From a checkpoint of a small self-supervised audio encoder (BEST-RQ).
Model: 5.79M parameters, activation gelu.
Data: trained on single notes of musical instruments (NSynth), 184686 training examples, 1.0 epochs.
Rows from block 5, named by matrix and row number. Rows with one number belong to one attention dimension. Each number is 128 + 24 x the weight over its row's rms, rounded and kept within 0 to 255. All counts start at 0. Numbers have three digits each. After the name is the row's rms in percent of the matrix's.
# q: attention query (model.blocks.5.attn.q.weight, 256x256), inputs 0-127
# k: attention key (model.blocks.5.attn.k.weight, 256x256), inputs 0-127
q.55 109:074147106107093133117106129133148124100167107107179091123141139060124118093101141138137122117117157109159144137092111133125108132148137135131141089131105136136145133152127159178146110100162126112148089152107112145104093121080129130150150132162134152083108169145154131182125144141108095149122115129136117157141131103149154100148130155158163083155083136089127125127141152143135104142115
k.55 110:117139119140149131117112123150110120182093113123167091144126079107132132119121148108107122113076145135123149129127123130102079128140091129108092143165112144160118083148151119139130116132148117117154089143113123139142133127136129142122088104120144121163194155088136122167116134116104149122127131100166144123090138160080131110152143129144115102172159066141151129170150164125136140118118
q.56 111:164133127151159095135132145101128107108128115152110108095134121114119099131083152161151113160171165118141102105137129148126119161105116100155105107141090111115136131137149140138092126215117098149159147101077190155137139108088145101079145138151124110151122129115149119162126139115126150112103132117156122109105156141135112145101068139164118138135108142110127110109126152106129127145132
k.56 104:102131139146153079139134137109130147099127123158141125188141127175116122147141094117105167129150137106171139109172142154136117119061115142129096160177137180140126131127122162101097174171133174105181121120101171136136136153132135105092115137186118115151127123122085148105120108090103148122124112147117114125167117134098097132111126150129148130138118145116150117103110165098155184131126
q.57 116:184115116183141096157106119101115116095143164101141144097131101144137113091108095178129133152132144115130134155111109169119149160155104139134118157098101113121147126090117145145136174131141118153142137113148136136096173127148092112105159118085131157136137151088113122104156111128128082110098175123110107158152105140130129153120113119183128078159105112124117106125116100130124148085125
k.57 121:156104119156189150096148091118155137122126124111099129136130112137130111110145116156136101158138178104161132173160122155117092107108100104171154133109101108172142134099089127058173121156086181143137132101150117106158142117108111106108119133135108134121151166138097111097145139134136113153142172104168123157134133116123139118108139153147089101137150109139135105112156109109130159113124
q.58 096:093089127086109132108140132166086148077148117154110122163072099144179174155138122134108138138165122118140155147148137079103117112131136098105160106159160121135194092090161144132089131175150100092138103157114095095154156114164118130085163092107117069129135117201153106107141148127096159130124140096096131129109170138121093100131105128164116130140133109125135124121121148128113130108111
k.58 092:152097112160109132138137141159127114171138099139100100121113149135134128165114109079155132152174143097136101088155134129099158090113170171127157110149126158137114100100110116172107126136126126100151098136101149164133119101115105155127130141100122115108151143112109098148129138155146124142150161111070137150145139123124114117166100131090125184122119148153142085100133151079115148140167
q.59 114:124124101155117152086117134128109160116106075136143112103122115125168125160160109100152157071106135124139096125108146122192146105061157149141089107111123130089139104132103141134142102104136153095105142156125134129117119128089155127152126102107128112124129130129127160144132136159119191150135141155135150145091112129126122095121071120147152165133191148104085103113135095135125128123102
k.59 111:118136138107100111140094117154178160149088104131127111101120119088170157137130080113118152148121113154121135064128111153099130116140105130156107098110084154114141134133129095168141140135135126112149143127133153099173090168161136140104119133152157156102097102131125136118071099131176112105111113143124140118165101137126131117132110122112136149097130148135117148129170119172130102171102
q.60 098:122124092126119163139108112071148149132111125141131136132121103105136147143161118114145134150149137135127095139115082123116126152119127120141131141101146118150106114169118146104130118118129128105137156114126147104121135108123166111160133183111137120096103147114153127090107113135115128099148172157166090150115109114119117139187083175138154102149157115091134083126125119143111106139081
k.60 099:173095136174139133119159106094140112155143098095141112129171149149105117169186136098098169130074152141138111124127151117134110082148119134167105081107105128129155146121104093076109144148088089138101154143159098102167100120136100121101145131125114125133105120137123143147123111140139121181135139072130140091109149104110144151126125123151131111133109120097086161096132095111083106136098
q.61 110:155138106174175160096091147105085155091124128129138135135079113128131129107139143126137159181101171125157101146151074169100121110138096152114151145135069107104093172095106161107102115130146107136139128062097114096118160163129121114090147126097111153138145158120156158128119106109151133118118139107127132127119076114113145128098091114151076127135121123104121144120128112112125150110132
k.61 108:142096145129146152129131124098138164115105142134126124099142115183139160141129106156097131156136133088146144148087138172124139151127104140132093131143103126151139124143128092125157133113131158175141114128140156128178105106093123146111170175164146148140151112128086102146139104123167105109119190162146098160127129115132160176096125138205136119117148142134146158093103097132132165127147
q.62 107:164108138139119134105137132130159101129076139136119126135136142108136148141124089100155119116100122095164125120155107120138135098162117147144094151146144130108112173138130156119129130164087142144147144118144174107098100115155160094145078069097096140129127170134128107094140084147173144146155117126146148156094164098143154122164122134137131171107134121106126122110132116110131134101095
k.62 105:095131144090131111140087138142158146131095143119128166071159131125109120101147108105126137122137137108151148131118131144134138139141139099147064106142162110155149155162110157143143166127166137127127118076145109167120134117087131105142145144170134156116145085148167089134091112145158158142137127162141121169100108089123110098138138154167107122093126184169195139132134107097119124143102
q.63 132:124140167066144150099162094108123138155132112131161100092156119121119154127143128121125084107150106163111111109085170140169120138062137145151137113109110149140144154141096113146145108100137116134114079148138121160119122122134125148116128115154120123166141165117129142143158142130119144115098137149121165113105146105107110097100137135102124138109125128124105135127124094162141100121138
k.63 131:122129138098101151141109122105146142144111084097113115142130124101165168113113147134103097127137128127124130114147169096099116135142144132119118098116093165118139116136091101110188100128143136096132145152113112120131126157135083127131149105143148138110107138139137155129097108096133128144144114137151177051094066092111124142144114140085106084134134150116150100130125177161102073150146
q.64 101:157145135144164123141138143128141168122109112127116112141102128152163117163117152112137125090071119144172156105117109139126089112147155145129120149142156096100147113120123128075183133099130110116081162136171122171164134159107153131149110117083155130129092162127128091159113161138097138126142135125101156114142151119162155128122094104103140131105113161148083112153153102144157115142181
k.64 103:131106115106128178151093150134123115151134115176102150118116123141144153141110100117112122171169123155126148129117108131137160143149163134138138127136139099143125132158147156182154133139124114156147090127156070116114118116153170154114107160115124135135116090156139107139111141116133076145110103170072154164121151152101171114139135126136081161164118166108124107125146152127164121153090
q.65 086:128134098120130191079083129097110138134136144149128119139083136092120125124139121153155134151158138143081147149141143108112130085096153098150135162127102104118122156118098094132137136148139088104154121179146108148095147150139139147148138135072080151127176095120120123114087166151162178120121088104154081116083109144140113092096159125160096149127113137113137110128110084127142148106097
k.65 093:130145121107119117113119125084163095138103135116074154108133170154145093097156132158109104129153116163125137121162151119142120138105116092132105153099069168146153127119169151099143143128125180135107134130133122091133095117111112136095184141157134100121110143098147116097116125131100125137138110125149109092098144126105121137153104144123128175188153144151118151146120083093148134175185
q.66 091:128125174133113126087135100181140146138117104121133115119114137140129123161109188157119131109119120117137137121115134085132135125107137101126120139138076137082128159162096141119161107162118151158135115136131123144126093110113156209165142106087145135138106095126123093140169153159111109179143094126151152088140110146138147093112143127106095104139104122124160131130129126146098171119121
k.66 099:129147158136113140166144141166136147111118104129109165100088129089144122145131139161108144097132116100081184115097142098109094099119150097150122143141106142139139147139134149129119120128154135141112109134154132129130165081106112159119146141152119151108125153160112122093085112140114119103102102128121116089175083132137147130122119153146141160122142123108138112135123112112113085113141
q.67 112:113140140114134094113154093130093128130127135112132124145144133112134202119118128147103110160157148122131141149133144136152098108113136141071112130139138121146101132175138140137154116151140116134159095153143164131052123144101067122098110094158137170141146125113144124156108113105124166127136089123143104169093177130126105123156104099125132146134120159114157119111117153133145127132111
k.67 114:157165080167145157130135128141154129154178109094099108116152149108122135127096131109089139130075111120130113112097130149121114151196093134144130138154132135113139104126093150134123117137158095070096135139132122146141133154124091122105157111134142163124111161140127128108084107137072163113155105139125143166108080119124087125146155164157117113094103117151111094141101096167134107169137
q.68 109:177072094178132120149155150122097091120105152131102162131098119186093117144109110115157157119129112129112139165130134133072089160093091104145094125082118084137092107117157118129160164134129128148148138122149120166109161122108102126136149123159141112115155108107099130109149138144190120092136126127158109130107115163101158121106111145155143100156153104123135093134120089130141153123130
k.68 112:103095108116150113135157136102094122149116154135146147129143087148098112080108101101105141084109091120169133132115109153123159146159089094144102143093134131146167137129183140119137165146127146130089142089109138104170095169099102097169110148150142108136144108090127107107136136154097137148134143134156131055127116132128138136116131154130155126140111112130110140154136089066126143111125
q.69 100:102138126136098127175106150072158099141130122121106171132146122120160148126104113150080111153141116135088081105132114160166145136091106171124138109166117155148080145127164090130079145117127088142139140111114108088127144150143128131110120101145118152106175154158136140130149127126168129131113120126155101168088118150136145148135132113131097158148127111157127134094138146119157083131103
k.69 101:144141129109103128116140121143124148108113144101124135142156157126108116074091123107105123109091107169086108098137128122156134139129132155124152157123148104106139133108053117123131145109153101149102084151165124170099117154142168119152142056121117126112115123080147119099141082101095156114072124085158136144164125136103130093111134122117128093103157115112165115126112120139159144118152
q.70 082:172134113161169083120124102128114171140107149144107131137112116162109188130132087108135097164160066165107088120105175148150143095132173164154087116124138137144133136156180098116133119146110143136086138111126139118111129126079125128124111145142090141091140132071123125109131134131118139133141154135111128148132173162137134145135093117132116132110094141142141197115083127116161157115152
k.70 085:141150121130140129094080154140148152111144159127099123150136141134120122093090121137113138154140111117141140098130148091141131123173097090107099147116127122102120132130057098156119146128115119099131174142146107162102088118116156165164132122109103123167102114129119123129119155142087166108167124115116133123132060148124114112113157138109116123115170121092106159095129106135119119122163
q.71 095:126170145107142110136160108142106108137122133115113099131098156137148107141146087130085114105149145146133088145127155106167103139123132154091164136128153150130113157133120135125124134113154085128169134183126146159103147171136137126084126124092146124077144127111131159090142122120122163131135135124136078171074141126126104130152063126130110152154120154157128096110102149136129126114142
k.71 094:148161103120128123078145163140118098100142135116114100166116132140110109107127128105099081123101131146103106148128108150134139160141173151131137132140187110130130116127072149157165120116145104135151116117122107128135115161115161175078098097112126106180136099112154112148100133134105113133120129133142182067159131111141129113124132115105141131127099123182119110146147127169167164096150
q.72 089:080144076112114129129157123113116140147149159135153108145164131088139108083135099133106122111141117165080098137126135109134174148091113146138139173144140138157135119131118135145134186110134153152154135138133114116130137120148117132110088160141168134132153128125100135107160134138110120179142098101138122174121104154145148137128094127135133159197134153136141083114121115104090162139129
k.72 088:183143139143111172112159146159152076120182139133126093124147112139115114130159176118140120062092103161115133170125157144125121140136174141119106136123148129095148142141149107126121116124143116161132104112120169146131137121145143139111145160150109109128128188126167140150088134067130111167129094103137156108154115140155114165102133120088149073179116140157128107140109123143154138106107
q.73 088:081079125108117099161134124116134112114130123128124129137125105081120133118154124176125084104118152168147122154172140164140127142119078121110135104121136148089098160120118113121156148141153112115156134159098118147114158136116105130104143120168070162139117119155127145112119140099130157134126135130148111118112160129115099156142123122160111099121158179125143115134170131119156104117145
k.73 092:114131121174144116178140134120127116169138117135101119118160126123166119103117092091106134102118128116154064086130130160140151135112117113164120110145090109104122139153148135145130126134172151110128147117078133128057131148122100133157106129164136145139148117151111114148107110124086146126090136180156081125074104098112156120132134128135136145124156136134095097116138108122113151101107
q.74 122:155099107128101117182161156106120119129101136149101111103146117126113111134143121154125159143139065139135124113131143182110120158132110125129125132110057146126141125087116137157121175137148126117118120088123126089130114102151128114124130148156101101126178102134102163113128093113145143129124144066126098080138106143127139139105164091108141136139157164152131153135159158099131093105129
k.74 122:143109119131113128103100070116153152150111122099124142137112125147067112100148115127163128095131111140122090176136141140140161132070136108156122140086153127138105136103156093098144138146121154102159118110136141137120113129104115128177148120131102154125148186101111112100140108115117131145101149130096126119148148164148138161114137159129124110140120074147133130104119070105117162127146
q.75 091:163095108157133124143117132094105108139176126167128168114130109147132084122146108145162135104104139142095096141177157140079145174124097084147147103144105124103134115080106105160101127131136145125130164135127104142123133160148136136146150095124130110111127097108061124129122128122139080146119089153120087131134098112122128130131126133161140164136117135084125143147138122090133117118157
k.75 095:085074165146112142160095132131108123156132154137108136117139123156109096143133132127118145114127107101108076102181138129148106122117136120153128146120147091158132141140206128085134148120118112187152102109123171104114104110089135107134145112168135161129179100140118100144104119111149141107099118137174113087146145180138112115099119107117158129112159146178125155137170093122138123084142
q.76 097:156087150157142107104182119080106156088130116172118129137141117138149167155128137159188096130111131097147116149135149146116127117148106096160151109144115059103124132122138100094131078106128098128076143148144141129126154108070144120131166098090154127120145140111135120079144149120099150077115149108174133117101117125092083139165119147125110142073106106115105135106173101135133125119131
k.76 104:131060129146129108144127131141096099133113129132105088157145146170170119141086070120098177124131152094128125096089120129107119129139075137117118118132100093088139129125106180118122131122127132129100147145147107151095166136071141117157137151106180133115123135136108140155125102181157151100090141145121139125121108150105111151118091109136121135095169135146121156102121140135164093125135
q.77 084:128120138148122133107124155145125119116085113124087111156115144119125080120133113170137125127113168146122147171092141148107107143099146145131155124147155140137175114049137074114074122114122150137135172116103111138103156128128133134163156119125159143126168190150155128104141099092114156186123174124096109160119102093090149129099100172142113157158156163169134139093109120136108128132121
k.77 088:153095097167098092065118171088087099097088157124100111185105098114120122128156110158128156105102114111086111125112122130099139129123140108158160155141105169135141105137127135138106109148123091147146162134132122122076148098127137107155103110111120128136150116102164103147129089150142141116098095093122140115115147167148134072106147132111144156104111135124135146115129097083142143133175
q.78 094:137134172140165144125096118137146121161114131155130170160125114160111099141137137147145131080041162139118129141124104153093130122141131122132151139170164083123152148128128105111157119131114130129142140102143127133153130145113162151158127094095143148141100176135147123144144149102107162129131113108127163126146126147166176132128112161144148104142145140154073161142133107132121161174142
k.78 093:127122116130138134179121150139089146130116119134138159092139136169126145131141112125141154146177163160159130148125099132163106103121141134124176177151169086125129112140169135137148161170116093183132119159141131155122163140130143119095098149122138091103131089166153115149142112132142132107116133111107078131112132139156145121133151110144143130123162163117125116108171136102124125141116
q.79 091:133160129155116098120103124109109131113111114125086121127133114108121123109124128162116102114112086110125111087113129141094188153169136122159120088177120113127166136107122132100142078172097095106112166119134121089115140044168138133114080147114123172150162107098119125098122124149137130112140140096143119143134139142126117148117161147172135141121102136110142149105162117083121115110125
k.79 094:132114173156139101122086123120138120131175103118116114157127148139152129136162168106125150107146113122144118114078132126152121129098105126089107111105097142082130123121133134119125134146084133103161121147136105158165135118118159111168145120134126095116124175113127132117103103129113129143149139162115111114120136141121127130142137127116099105075118118146129170096084150137117088098165
q.80 119:119128113104142142123162120085142084123181149117109149136153097104160113105140142111135110120141132119118142132123071125132149136102117119132167130107130124153116131152135097111136176138120144127128131089085140108132133104171119102087094108119149154129119152093156166100102122146147093082119155141139121102149117093125096159134126140125206116116119144112134126160175115124147118084105
k.80 120:170105137126159133155171163135127151107113087107169116142138123152094069198120116104125120113125123098133075148105128155167122096136087141114152137148123091108147110151142101106137122094116129130124174137126173111162131170122117141125118119109148116116113116172115113172090118112133134148141144160146147136110149129133111123114134141172112074083156137127095122112098140152089120120094
q.81 093:112091133156138130083145126102127073141138113125084155111145097129136116135169146135093081131114187148173156182142096138156168133100122134089124115098133146099118133158122100124115122130147106091103102163111149130106153132160153151103122115151147166138120134127177138170113143099088126128129152148170142140141151123153075143171173111120161128123120138136083112146148136102132103079169
k.81 086:091104147174176086170171151110147120122138136179145094138153107163134118108130100142091161106110148143167078129133143143162122153090110156141170089137098118152111140125103139144136152105143165124134124144136138135112167127147086142120129118120125147108154124143098108136129109141100150082149133178130099131095149087139129097128131148145136111107104145157143092114096069111101128122123
q.82 093:058174131101133095152117120123105159100118146115140124110144099095113133106120133158156128090157099127134149108095157119131134158194149144138070121133158130140120114134120123102133098139137119076108083109113133153126121114102128113113100126115123142183136144135099176145128108108124140123141131116101144199122136127133122147172159136137125115132122113113134142114140104164166130120145
k.82 098:127161144133165138175110175117109136164173107134145130164159117121098143080137122130137089150099092137139144100096140164144139098155111171125123151130102117095082106112143090137141148154105122146149115133090122122112091127170123168116145131136106172125107163095158200169150152105118125134156113135097119120088130139115095142164132165099117144100145138098107145122123131146120143127079
q.83 102:150162112136160106145157140119121100119131137105125141116063154095104143131155108151127153153114140155098154117148127119091147132108138113139161128123097111100119148168113077125117153128113143171111140163133150133167117126166130093130154150106148097111121135152130124111141111144162129158130114077116121155152132142099168143120103122164126139102105122128142137105138183152115102165141
k.83 102:144140150126128117089157122139133142146116122091127113150144167111089117114088160155147111118129125082111105153138097116158132142131130112112146134079114120134124125128147104133138096139130154150103088096112109128092086116163147122117072133122119112104113121092062117140126115093102079130138143161116123108120103155126153146098114145061124122119153134140133125094165085076138135118129
q.84 107:122157134100108103119143139094142164091147138104120136129206143115137145085123134123151130161146138118151144085128138143155133115117154140155129089137115131157119120126100117111159126118147139100102141081102140110125135116115090092102117150149124135123136148166171209111109136094109133077092169144128161139126148138108095153127115089118133110105141098104107136136162133127136132088155
k.84 108:165113119125148131140133109127122121151116100120130115163138154128160118168124073125130135118101152110146120131110137116145140113130028151115126080136121141118118144141139106136151113117127128071146159162130121166142120125114137085140113119096137152112088167135117118121154118140147174128138142135090172154127149130136114126133114149137098083112124128147122163124083146134152119177088
q.85 104:118147133104091091116135131134099148091129145115120126093123140082155173125126118115091158132140121160138169095142136114098135127127174154141103098133113097103114151125089140118200123095128120129128153175105097164172129098130116125096105165142140105154127124152122115151173112142092150118132119111162128169093106141114145108106093141111166146144057116117145089119124132111118128135135
k.85 108:159133161112095125138159106138150106144120154118112092139154137129169142125148164115129136097137130167119183146078159112173147180134152163089129083104134184099128134125118164129137119130122114096124090174157091124160136107179151126148125145112151119117089158113126146126118123098126117148152094157103156098152144128134140120136099106082072122165113119165161133186121134161137101141129
q.86 093:137127142086192139105147127119105136115133123147100130126117150097082174075147076138138116119142120182178118144128115154113123153120143113132148175133100115122107142173157144121149127148102165163171097136117152120136126131165113136116131164156110130131123127096110151094139133144124118083139113132085113128155159102140097123110099102120153123124150146121154108142091142138107135081158
k.86 098:181167125145138118093121127136170071114126154115155091136144124155121116154103137121190129131128143129149108186126133165106107126134116129116108122125125113136125139172164118136121128131112127119121153099105118126081088107111107135100132145129133085151121125142065108122150100128108101116177144151108160097110130114091105132135133187115091138138142143132094091099128137140126137121114
q.87 105:137143108067125125113162112125102142113145091155106110122130111118085104137125086155149139121133079114109103122152150132089114163137129132170134149143125144174134123090102141145111113165098115132170143136152126144112123122142130150148122141149099092075190076135099085159137084135139148123140120138101071128070143126159163103083145116115126126166121130140148147135064128139146130097105
k.87 104:174119124103093109111119139150155102130119151061119122101152137123100143106179141075128086116134111166150131128130124127163134173126146108130084109132156132093136127122143116119171149128106136120123138100140142134127108118109134135125138124158143126163126149147135154097125140132118118158150131103094080113153144094173129168103128111068129156100130109185108132159162167128139154142151
q.88 093:160112103149104144092128152157097132139129133159080127141110126164169065161132145105162149080128125064150148144108153103106121138142100103100148099115133110114120125104127128087119129151108119132119130131145089169135123104100103087149166145102111147113108136101106100126125134134138104117116141135131125110150080147118177091115117131121147110140137121132166088141112131152146147121119
k.88 088:101118117144111125103103121112115119132124092169116189120120133109197119134177116128105103131137118062097113152175121121171147157114174113177122140127144127138152102091160155125158141139116158111091156109129103123136119104114132133138130160142114113133152125096119104149145117130138131122099112133168114111126144112185126104111091149155138141130143120150131158143175133116121124090086
q.89 100:153107118146116124154143115124140102165121152143142109111118136112079102146085090191149146167116140139162110142143121115151144118150119134136099160145115125127159097099106107131068126117130158112147139113152112129136135143120136098144148114118074134109129100158117141079123109147146162132133130144145115086130101167130100100148137138169115180146142108122153102090125109139104120118144
k.89 101:140055146112131093126125144128081139147130121118128161111107097164104112128149088122103132133104116137137116092127140150102149098123094110128094152109132108166150153143121124107099108131133152130170134133136138101137097159139138091144107099123124097153171133102166089128106146131165127115103136118155154109134159120097130145090153115095153091089093149143063149174142085118159151080159
q.90 082:146125132115131132098099112120170111202170152146183115090114096160107114153138139129092178124057141118137111176161110126112202120143106128154134162162130133115146112145118164152118113146130132110113124107124106111121140125142172177169136122143149107149074144116131134122119134139101092181142140137149151096131118126169116126151182159107141112114134129110104160137134104156104108140155
k.90 086:092110157115147109144113157121138156102130145126172129100135151146147106146117141131078196163128163164105134101127112148119100123135178131138120146133131130170141124111099094094095124126117176151182098112139167140110154122117111113157136118124135122103145115188107131137117154124182119126152120127158096108128137152096130136106130078153154129112102160154127143101156097108109137099146
q.91 107:078157133124139123119165083140110133133170131140124134145097114124102126127108113150135110127197092080121119116132146107145100143110164158080108124116142133146096102132129140118147095118125151126151069153120117147132114127162092124094095161146123148125100132135122112191120144115115127102133099127098136126128151125119094104133139122123144119156128086101192101133090124123114117096127
k.91 106:144154128156156118123160116124177135127142098135134141151154138091130134109160148157146107124099079119100107137143165135111150165145118126123118108131135174126090156140121151112157158123119145112119186139118190114173151106103134136113146119133116131182107194101128142147122143120119144113182106106147138111147121075186090160141119173095118151125122114141143155148145178156117110170064
q.92 098:167083115114180161157183117132150091145136130136143116116139121157114135118141109177142126115183109144145124156115090146122090130101140131147127107130078113177108115124145168104102143126146131141128108121135153172091111138111138141131128115119113135142140149096110107125145125113145126083130151102118113159120101131134083103115087132130098116137122114185135121111109126156140143084123
k.92 095:207094128133154138139160158140119108113101165083128101161157149139102083143102110106118123113130103145113115148111120136111137124162128122172131149131123111146151127084128093108100143133073149102143139119137142148130104116095126129141140105146131131108129109133123156116120121133165123110148143117123152052148102084126106164090135108111125150094106142154087120154156118136107143133182
q.93 109:115106139129117078118103102080146142155101120157139130152152137137144121132112099167153144125095149143196144140121150151119148074117149177107105103129146121089136122131131100091135116137156099103085130126141119149108145129104118145093103125113133128135078106129172129139133145094112120125141108141141172124109144152152099130150160110142138115169142128158151107128136148115080108142161
k.93 106:110134158177135098168086144127126141155190125196125126148132103147151153115146122171136167118113091120104127131132157148175151136100111155126128134089133146119133132150118169148131139147151134108175118140127125140091122128144129122093152117096130128118160165117143157143110102105084163084126121149172109119096109125106114141146112121079123139114117126177139163163103113135121117145136
q.94 095:158105155144113124113137113141073114095100072150149141121124089168096174163132127133141117134148124102162174125134153110116049108146124125130064142110126137164146096078146094163129088122136145135131126137140148164140101145119122132136174121178071104121124100116084114108144137124146139098121130126099092112103135136085115086141094173135085130157108139121131110073103100151128113117142
k.94 095:142118117163123111116100128142111105151127158106087146137109112108140135115129118148152119124129100115172133082114145106084148169164100109128122116187167166120137118143148160126133123148144118078142169129116122100102104115118133120157158107139121159169142106099089121113119108129118115083104114099143161081146104083129133104136148151124110136139104091144121171178155117131171147143156
q.95 101:188145135121109101134131166085146087121155100101132183125102135158076115108148127076089111079099122104096097139137093124088152157091160131143125101133139130168152109128125117122106135142139128121143143067118123109095153098125152140147121140148121134071146149103134116107142131133154131131137116145132141162107152129148118185144143133120152117141115157152117168130108162138131115134074
k.95 100:119126107117143104164134129144116150129132149115155118138128139131030076150133130116074143142134131115121142106109083123193115128175078099128154151154147111106102111112125123053112109124141136137135090100132164162155158118106144101139099115124133110116110094130138096161099120145119173139139136089148108131150153121117122088085172086150142102102129130145139154148118124112142170118130
q.96 094:136107123126093104099105148158141176148133116127159131111094116120149111178132146128129131135100145128193162114135131085135109090185101113075083124121163135124152154136068132123208126138109161103122121152130142153151095165112119113148112131110156130153088114155106100169110138102120100140147107153106141142093158116137152124103132112136128138141122128111133096135104130154116146151115
k.96 094:090159119127138141191101108127138138149141090162107145100108121096133171154135134167117112165167125128093138139133111135171141143129128176121133136134128134179131120158174156156116131155160124109125104095123094120137135133159138149074138136125130165135112145138116142147143119181130136132147130128126105134137144142117137095137132132126090158143102152121136139165156135130102120130077
q.97 086:137128122098138106140142133129128111135136161104141175138095099142133127153117118139115165082108082072135133092143102154124110131158121129145121139151146155087143152144176147135124101154096133178111108134130105104164108091117157100136176135110114116115134128145110110087116116157149100131163089150108159110170112180143146129095137128128130137188145137124156121118163127144119090165149
k.97 090:112140193119118149113115125173146120093158108114127154087111155101132110114105141105142131152155133112082133111133138145166124114161148119135114159112135154081097115152141115131150151132127147159123099120167107102109090122140170138123143111141114104105138131136090133116103093112096093131090107166130147083156146107118158132097146153135140088088108119113128121116120129126115157061126
q.98 097:130123124123101141105122109097150126136127121133125152142136110119110088125113152091203141130128155113126150147140184133139106103184140130140140130121152105155142131113166075121151131137131130113137119076157147112125144136089137126171115086107122138128088115131127110139136088084130135171132116153066179096134120137104129144112172124129095088115158149124162144135141111142111140158138
k.98 100:124119117124139145150085162120099155145129126149128132150127118127117157160119108176177110154142128082146144072138113133142095107126096122117177145165133116164107137150134106129115118138089141156123124114118133129109118093117075102081148141112117185139129138093130138142162082153120145087112123100146085165112116161133099115122125123106146109106134129128128124178156117098125148177097
q.99 101:117122111152121139110079160135135137155116114107108117098119140132129077114130147076093126117123147140131137109127113099112199158162136111105145132125168100141157155118137152097150140156150110144149151155129128098154160163174122102147102103111139151101115098124164116106122149127132111164153133130105138148119136109102162168125145103132146123133107122137118116142117142118129158141113
k.99 106:075133116120126117108129091118126107126124115158164081122105105122141154187179130125128139132131163116136130130185122145106118126113137163096160117145125125171162145111171137159139100097110100129129136077107125119182112126122099139097093161154116173105140113163144140138129110127105133142167133089134087186080115147119123096188120107154095121134071137136143125147125151120111141127122
q.100 091:126141149104129101174140145107166111157135137141091107135153112137134112100155136137118135150129092127099110137108140119139164204111144112166125124117096169131088153113170151131107168151135098141143143163080103109137115126151162086111109157120139168123116122137150130127128150119153185111128143121122159116109124132161126134125115100138141080148172127144146145142160137117186115124100
k.100 098:104135150115133128091142127119132126098118119120127119170119108130141131090102152129122116102090145128131107135160071119113139138104167104157115104129131105124132176102101130172138099151084112119097141136134125176124138124119123169143108120116114165127138115143118131083172128097122139123137127106123119099156130151164137168124110159116180101084152157104133104073144154147104113105100
q.101 100:160153154154133132132122133135130099157116101146102156116179122148129080134134141082119092126136145137137129143127159142149162149105100127152130140123116174146140170138126121146091141140164116086137107096117122096163126124131175090136128120120125111111164120142157171079146130106126126174097139101096111138134130137172114149160147109129127099136175130185084140135115156127124140137119
k.101 101:101103128103153109113136129147126135126096142149140135110121133153115114108113100108120080116096148139152075140194100141120126101114080139160161116106150113149081126106113081133115098127149148135139120129138117168127100159110142142115097097126057144126150113177128055137145137134115110156073146106120105145139162106167151141114125124112166114140120139146128097094151111121112134088159
q.102 107:072189137169100089110117134140111124117128077128118164133142101109098147130167126115145106135119159128141123085140136153124100108151132105117123138115145156132142124125138112108117085091134121161124112141106138097127115127125094112117156129179132135131093129121105163140142110138156127130087107123140091152147160161100148120155159173142135112140127099106116104087127148147132148136127
k.102 108:085149124199094121127148145125101139136160116127138148144134122111120131119161117133139116086090152133116110106128116169132128122125078176152121117138135166062120124161138121121157157140169111082147123097108144100142125148123168118137131087150124122157165148105101150127144112144115113117128124101093164136109125109128144088096167152169087125128131106113167181109123139129117115086144
q.103 094:173125099117112134145139145156123118108119119125125091108137127141075118127131119133143127128150137134092126159113165116122171189146130122153139098130121121138181133124108144110123112125094135121122140132095127133152125095125156118134162129098135139100138125084116107097165143122148123097104143151133148068159099123133115125144154119135139084149099103165160155134091103129123173115099
k.103 101:143106126111157141169113153144124111114126114124155164125093121126131146127185134152091147149129115090124131147107123098142153098114115149136143075111085151169127136094129111128159144099084167124121139109074172143144122106103149148139130151119124113126102129131137104138136177118167137141127142123116096146164132086179121129107141112125164149085143124153085109129132133074107139099111
q.104 098:154129134093123137130109090108174119139093155119103143172115110150180145145110139136141139127132110104153146105090141126132114131134146143110134117144117131114109167132125134118109106172107120138139132144145142163131131130111134062117124144088098154072132087129178116136113126131157182109124164156141140124125141124133124118131096113142131138169136088152172143155122153109136116116154
k.104 099:106161140117103108132104099119133137100086096126107160129091160125161113122123146120135130151128150121131088139143112120151151170138147072161141128134170154126130124111087169151174103139116142136097162151158083159145111082127144115115110131099106124121149104132129129092146082106101146082132122155157127104162147118137137151144095140084098149094108105138102125164168150118103126114152
q.105 099:162114109111162123136121098092122129194155168144091131131145137152131126143168085124100126138117124162110093143169153129125100153148110153114138140147134135133086150118151136137140120134124108149227148142164138137068119161104146100139075134143161133126138127118093088132123135094174150111115087119108107164123134124167150117081093096104179113163135115155117136183113146097183140129132
k.105 104:145157096082158167104116143104176119112124164096147133115151167141100117081141129077101129112128124136147135178124114135138136175145108104139122137105156140145119107109095156146191147136086139165130109150132124073141097114128131080087120122142119122139111107141154115096157108133072144147150160143126129068111133145132129149098168127113141111155126130175092096126144132094118131135147
q.106 093:120161132143121124091136130158137134142140101150106118180130118144103124099115177105157159157097147130124150144124182089151137131160105110151107153101140144079135132148098129141166109125118144134124122160129144107103142154154137143155093164133201125149089111087131144132150160131130143172149113129135145115137163167090108121129133086158122084134142096113145122137133103129146166119178
k.106 100:091151126134133141164122149116132118144160117163154132103121099144158151107140132164119125066103108118148149139139136125119103154129130120131120085132109152169147148137141134154123133144117110140112106102119140122119170083104070142106184171148125184116139175094130116118157115139085115113150108126129119110122116174172105106137110154147172121163124159152128139098154126065138110171133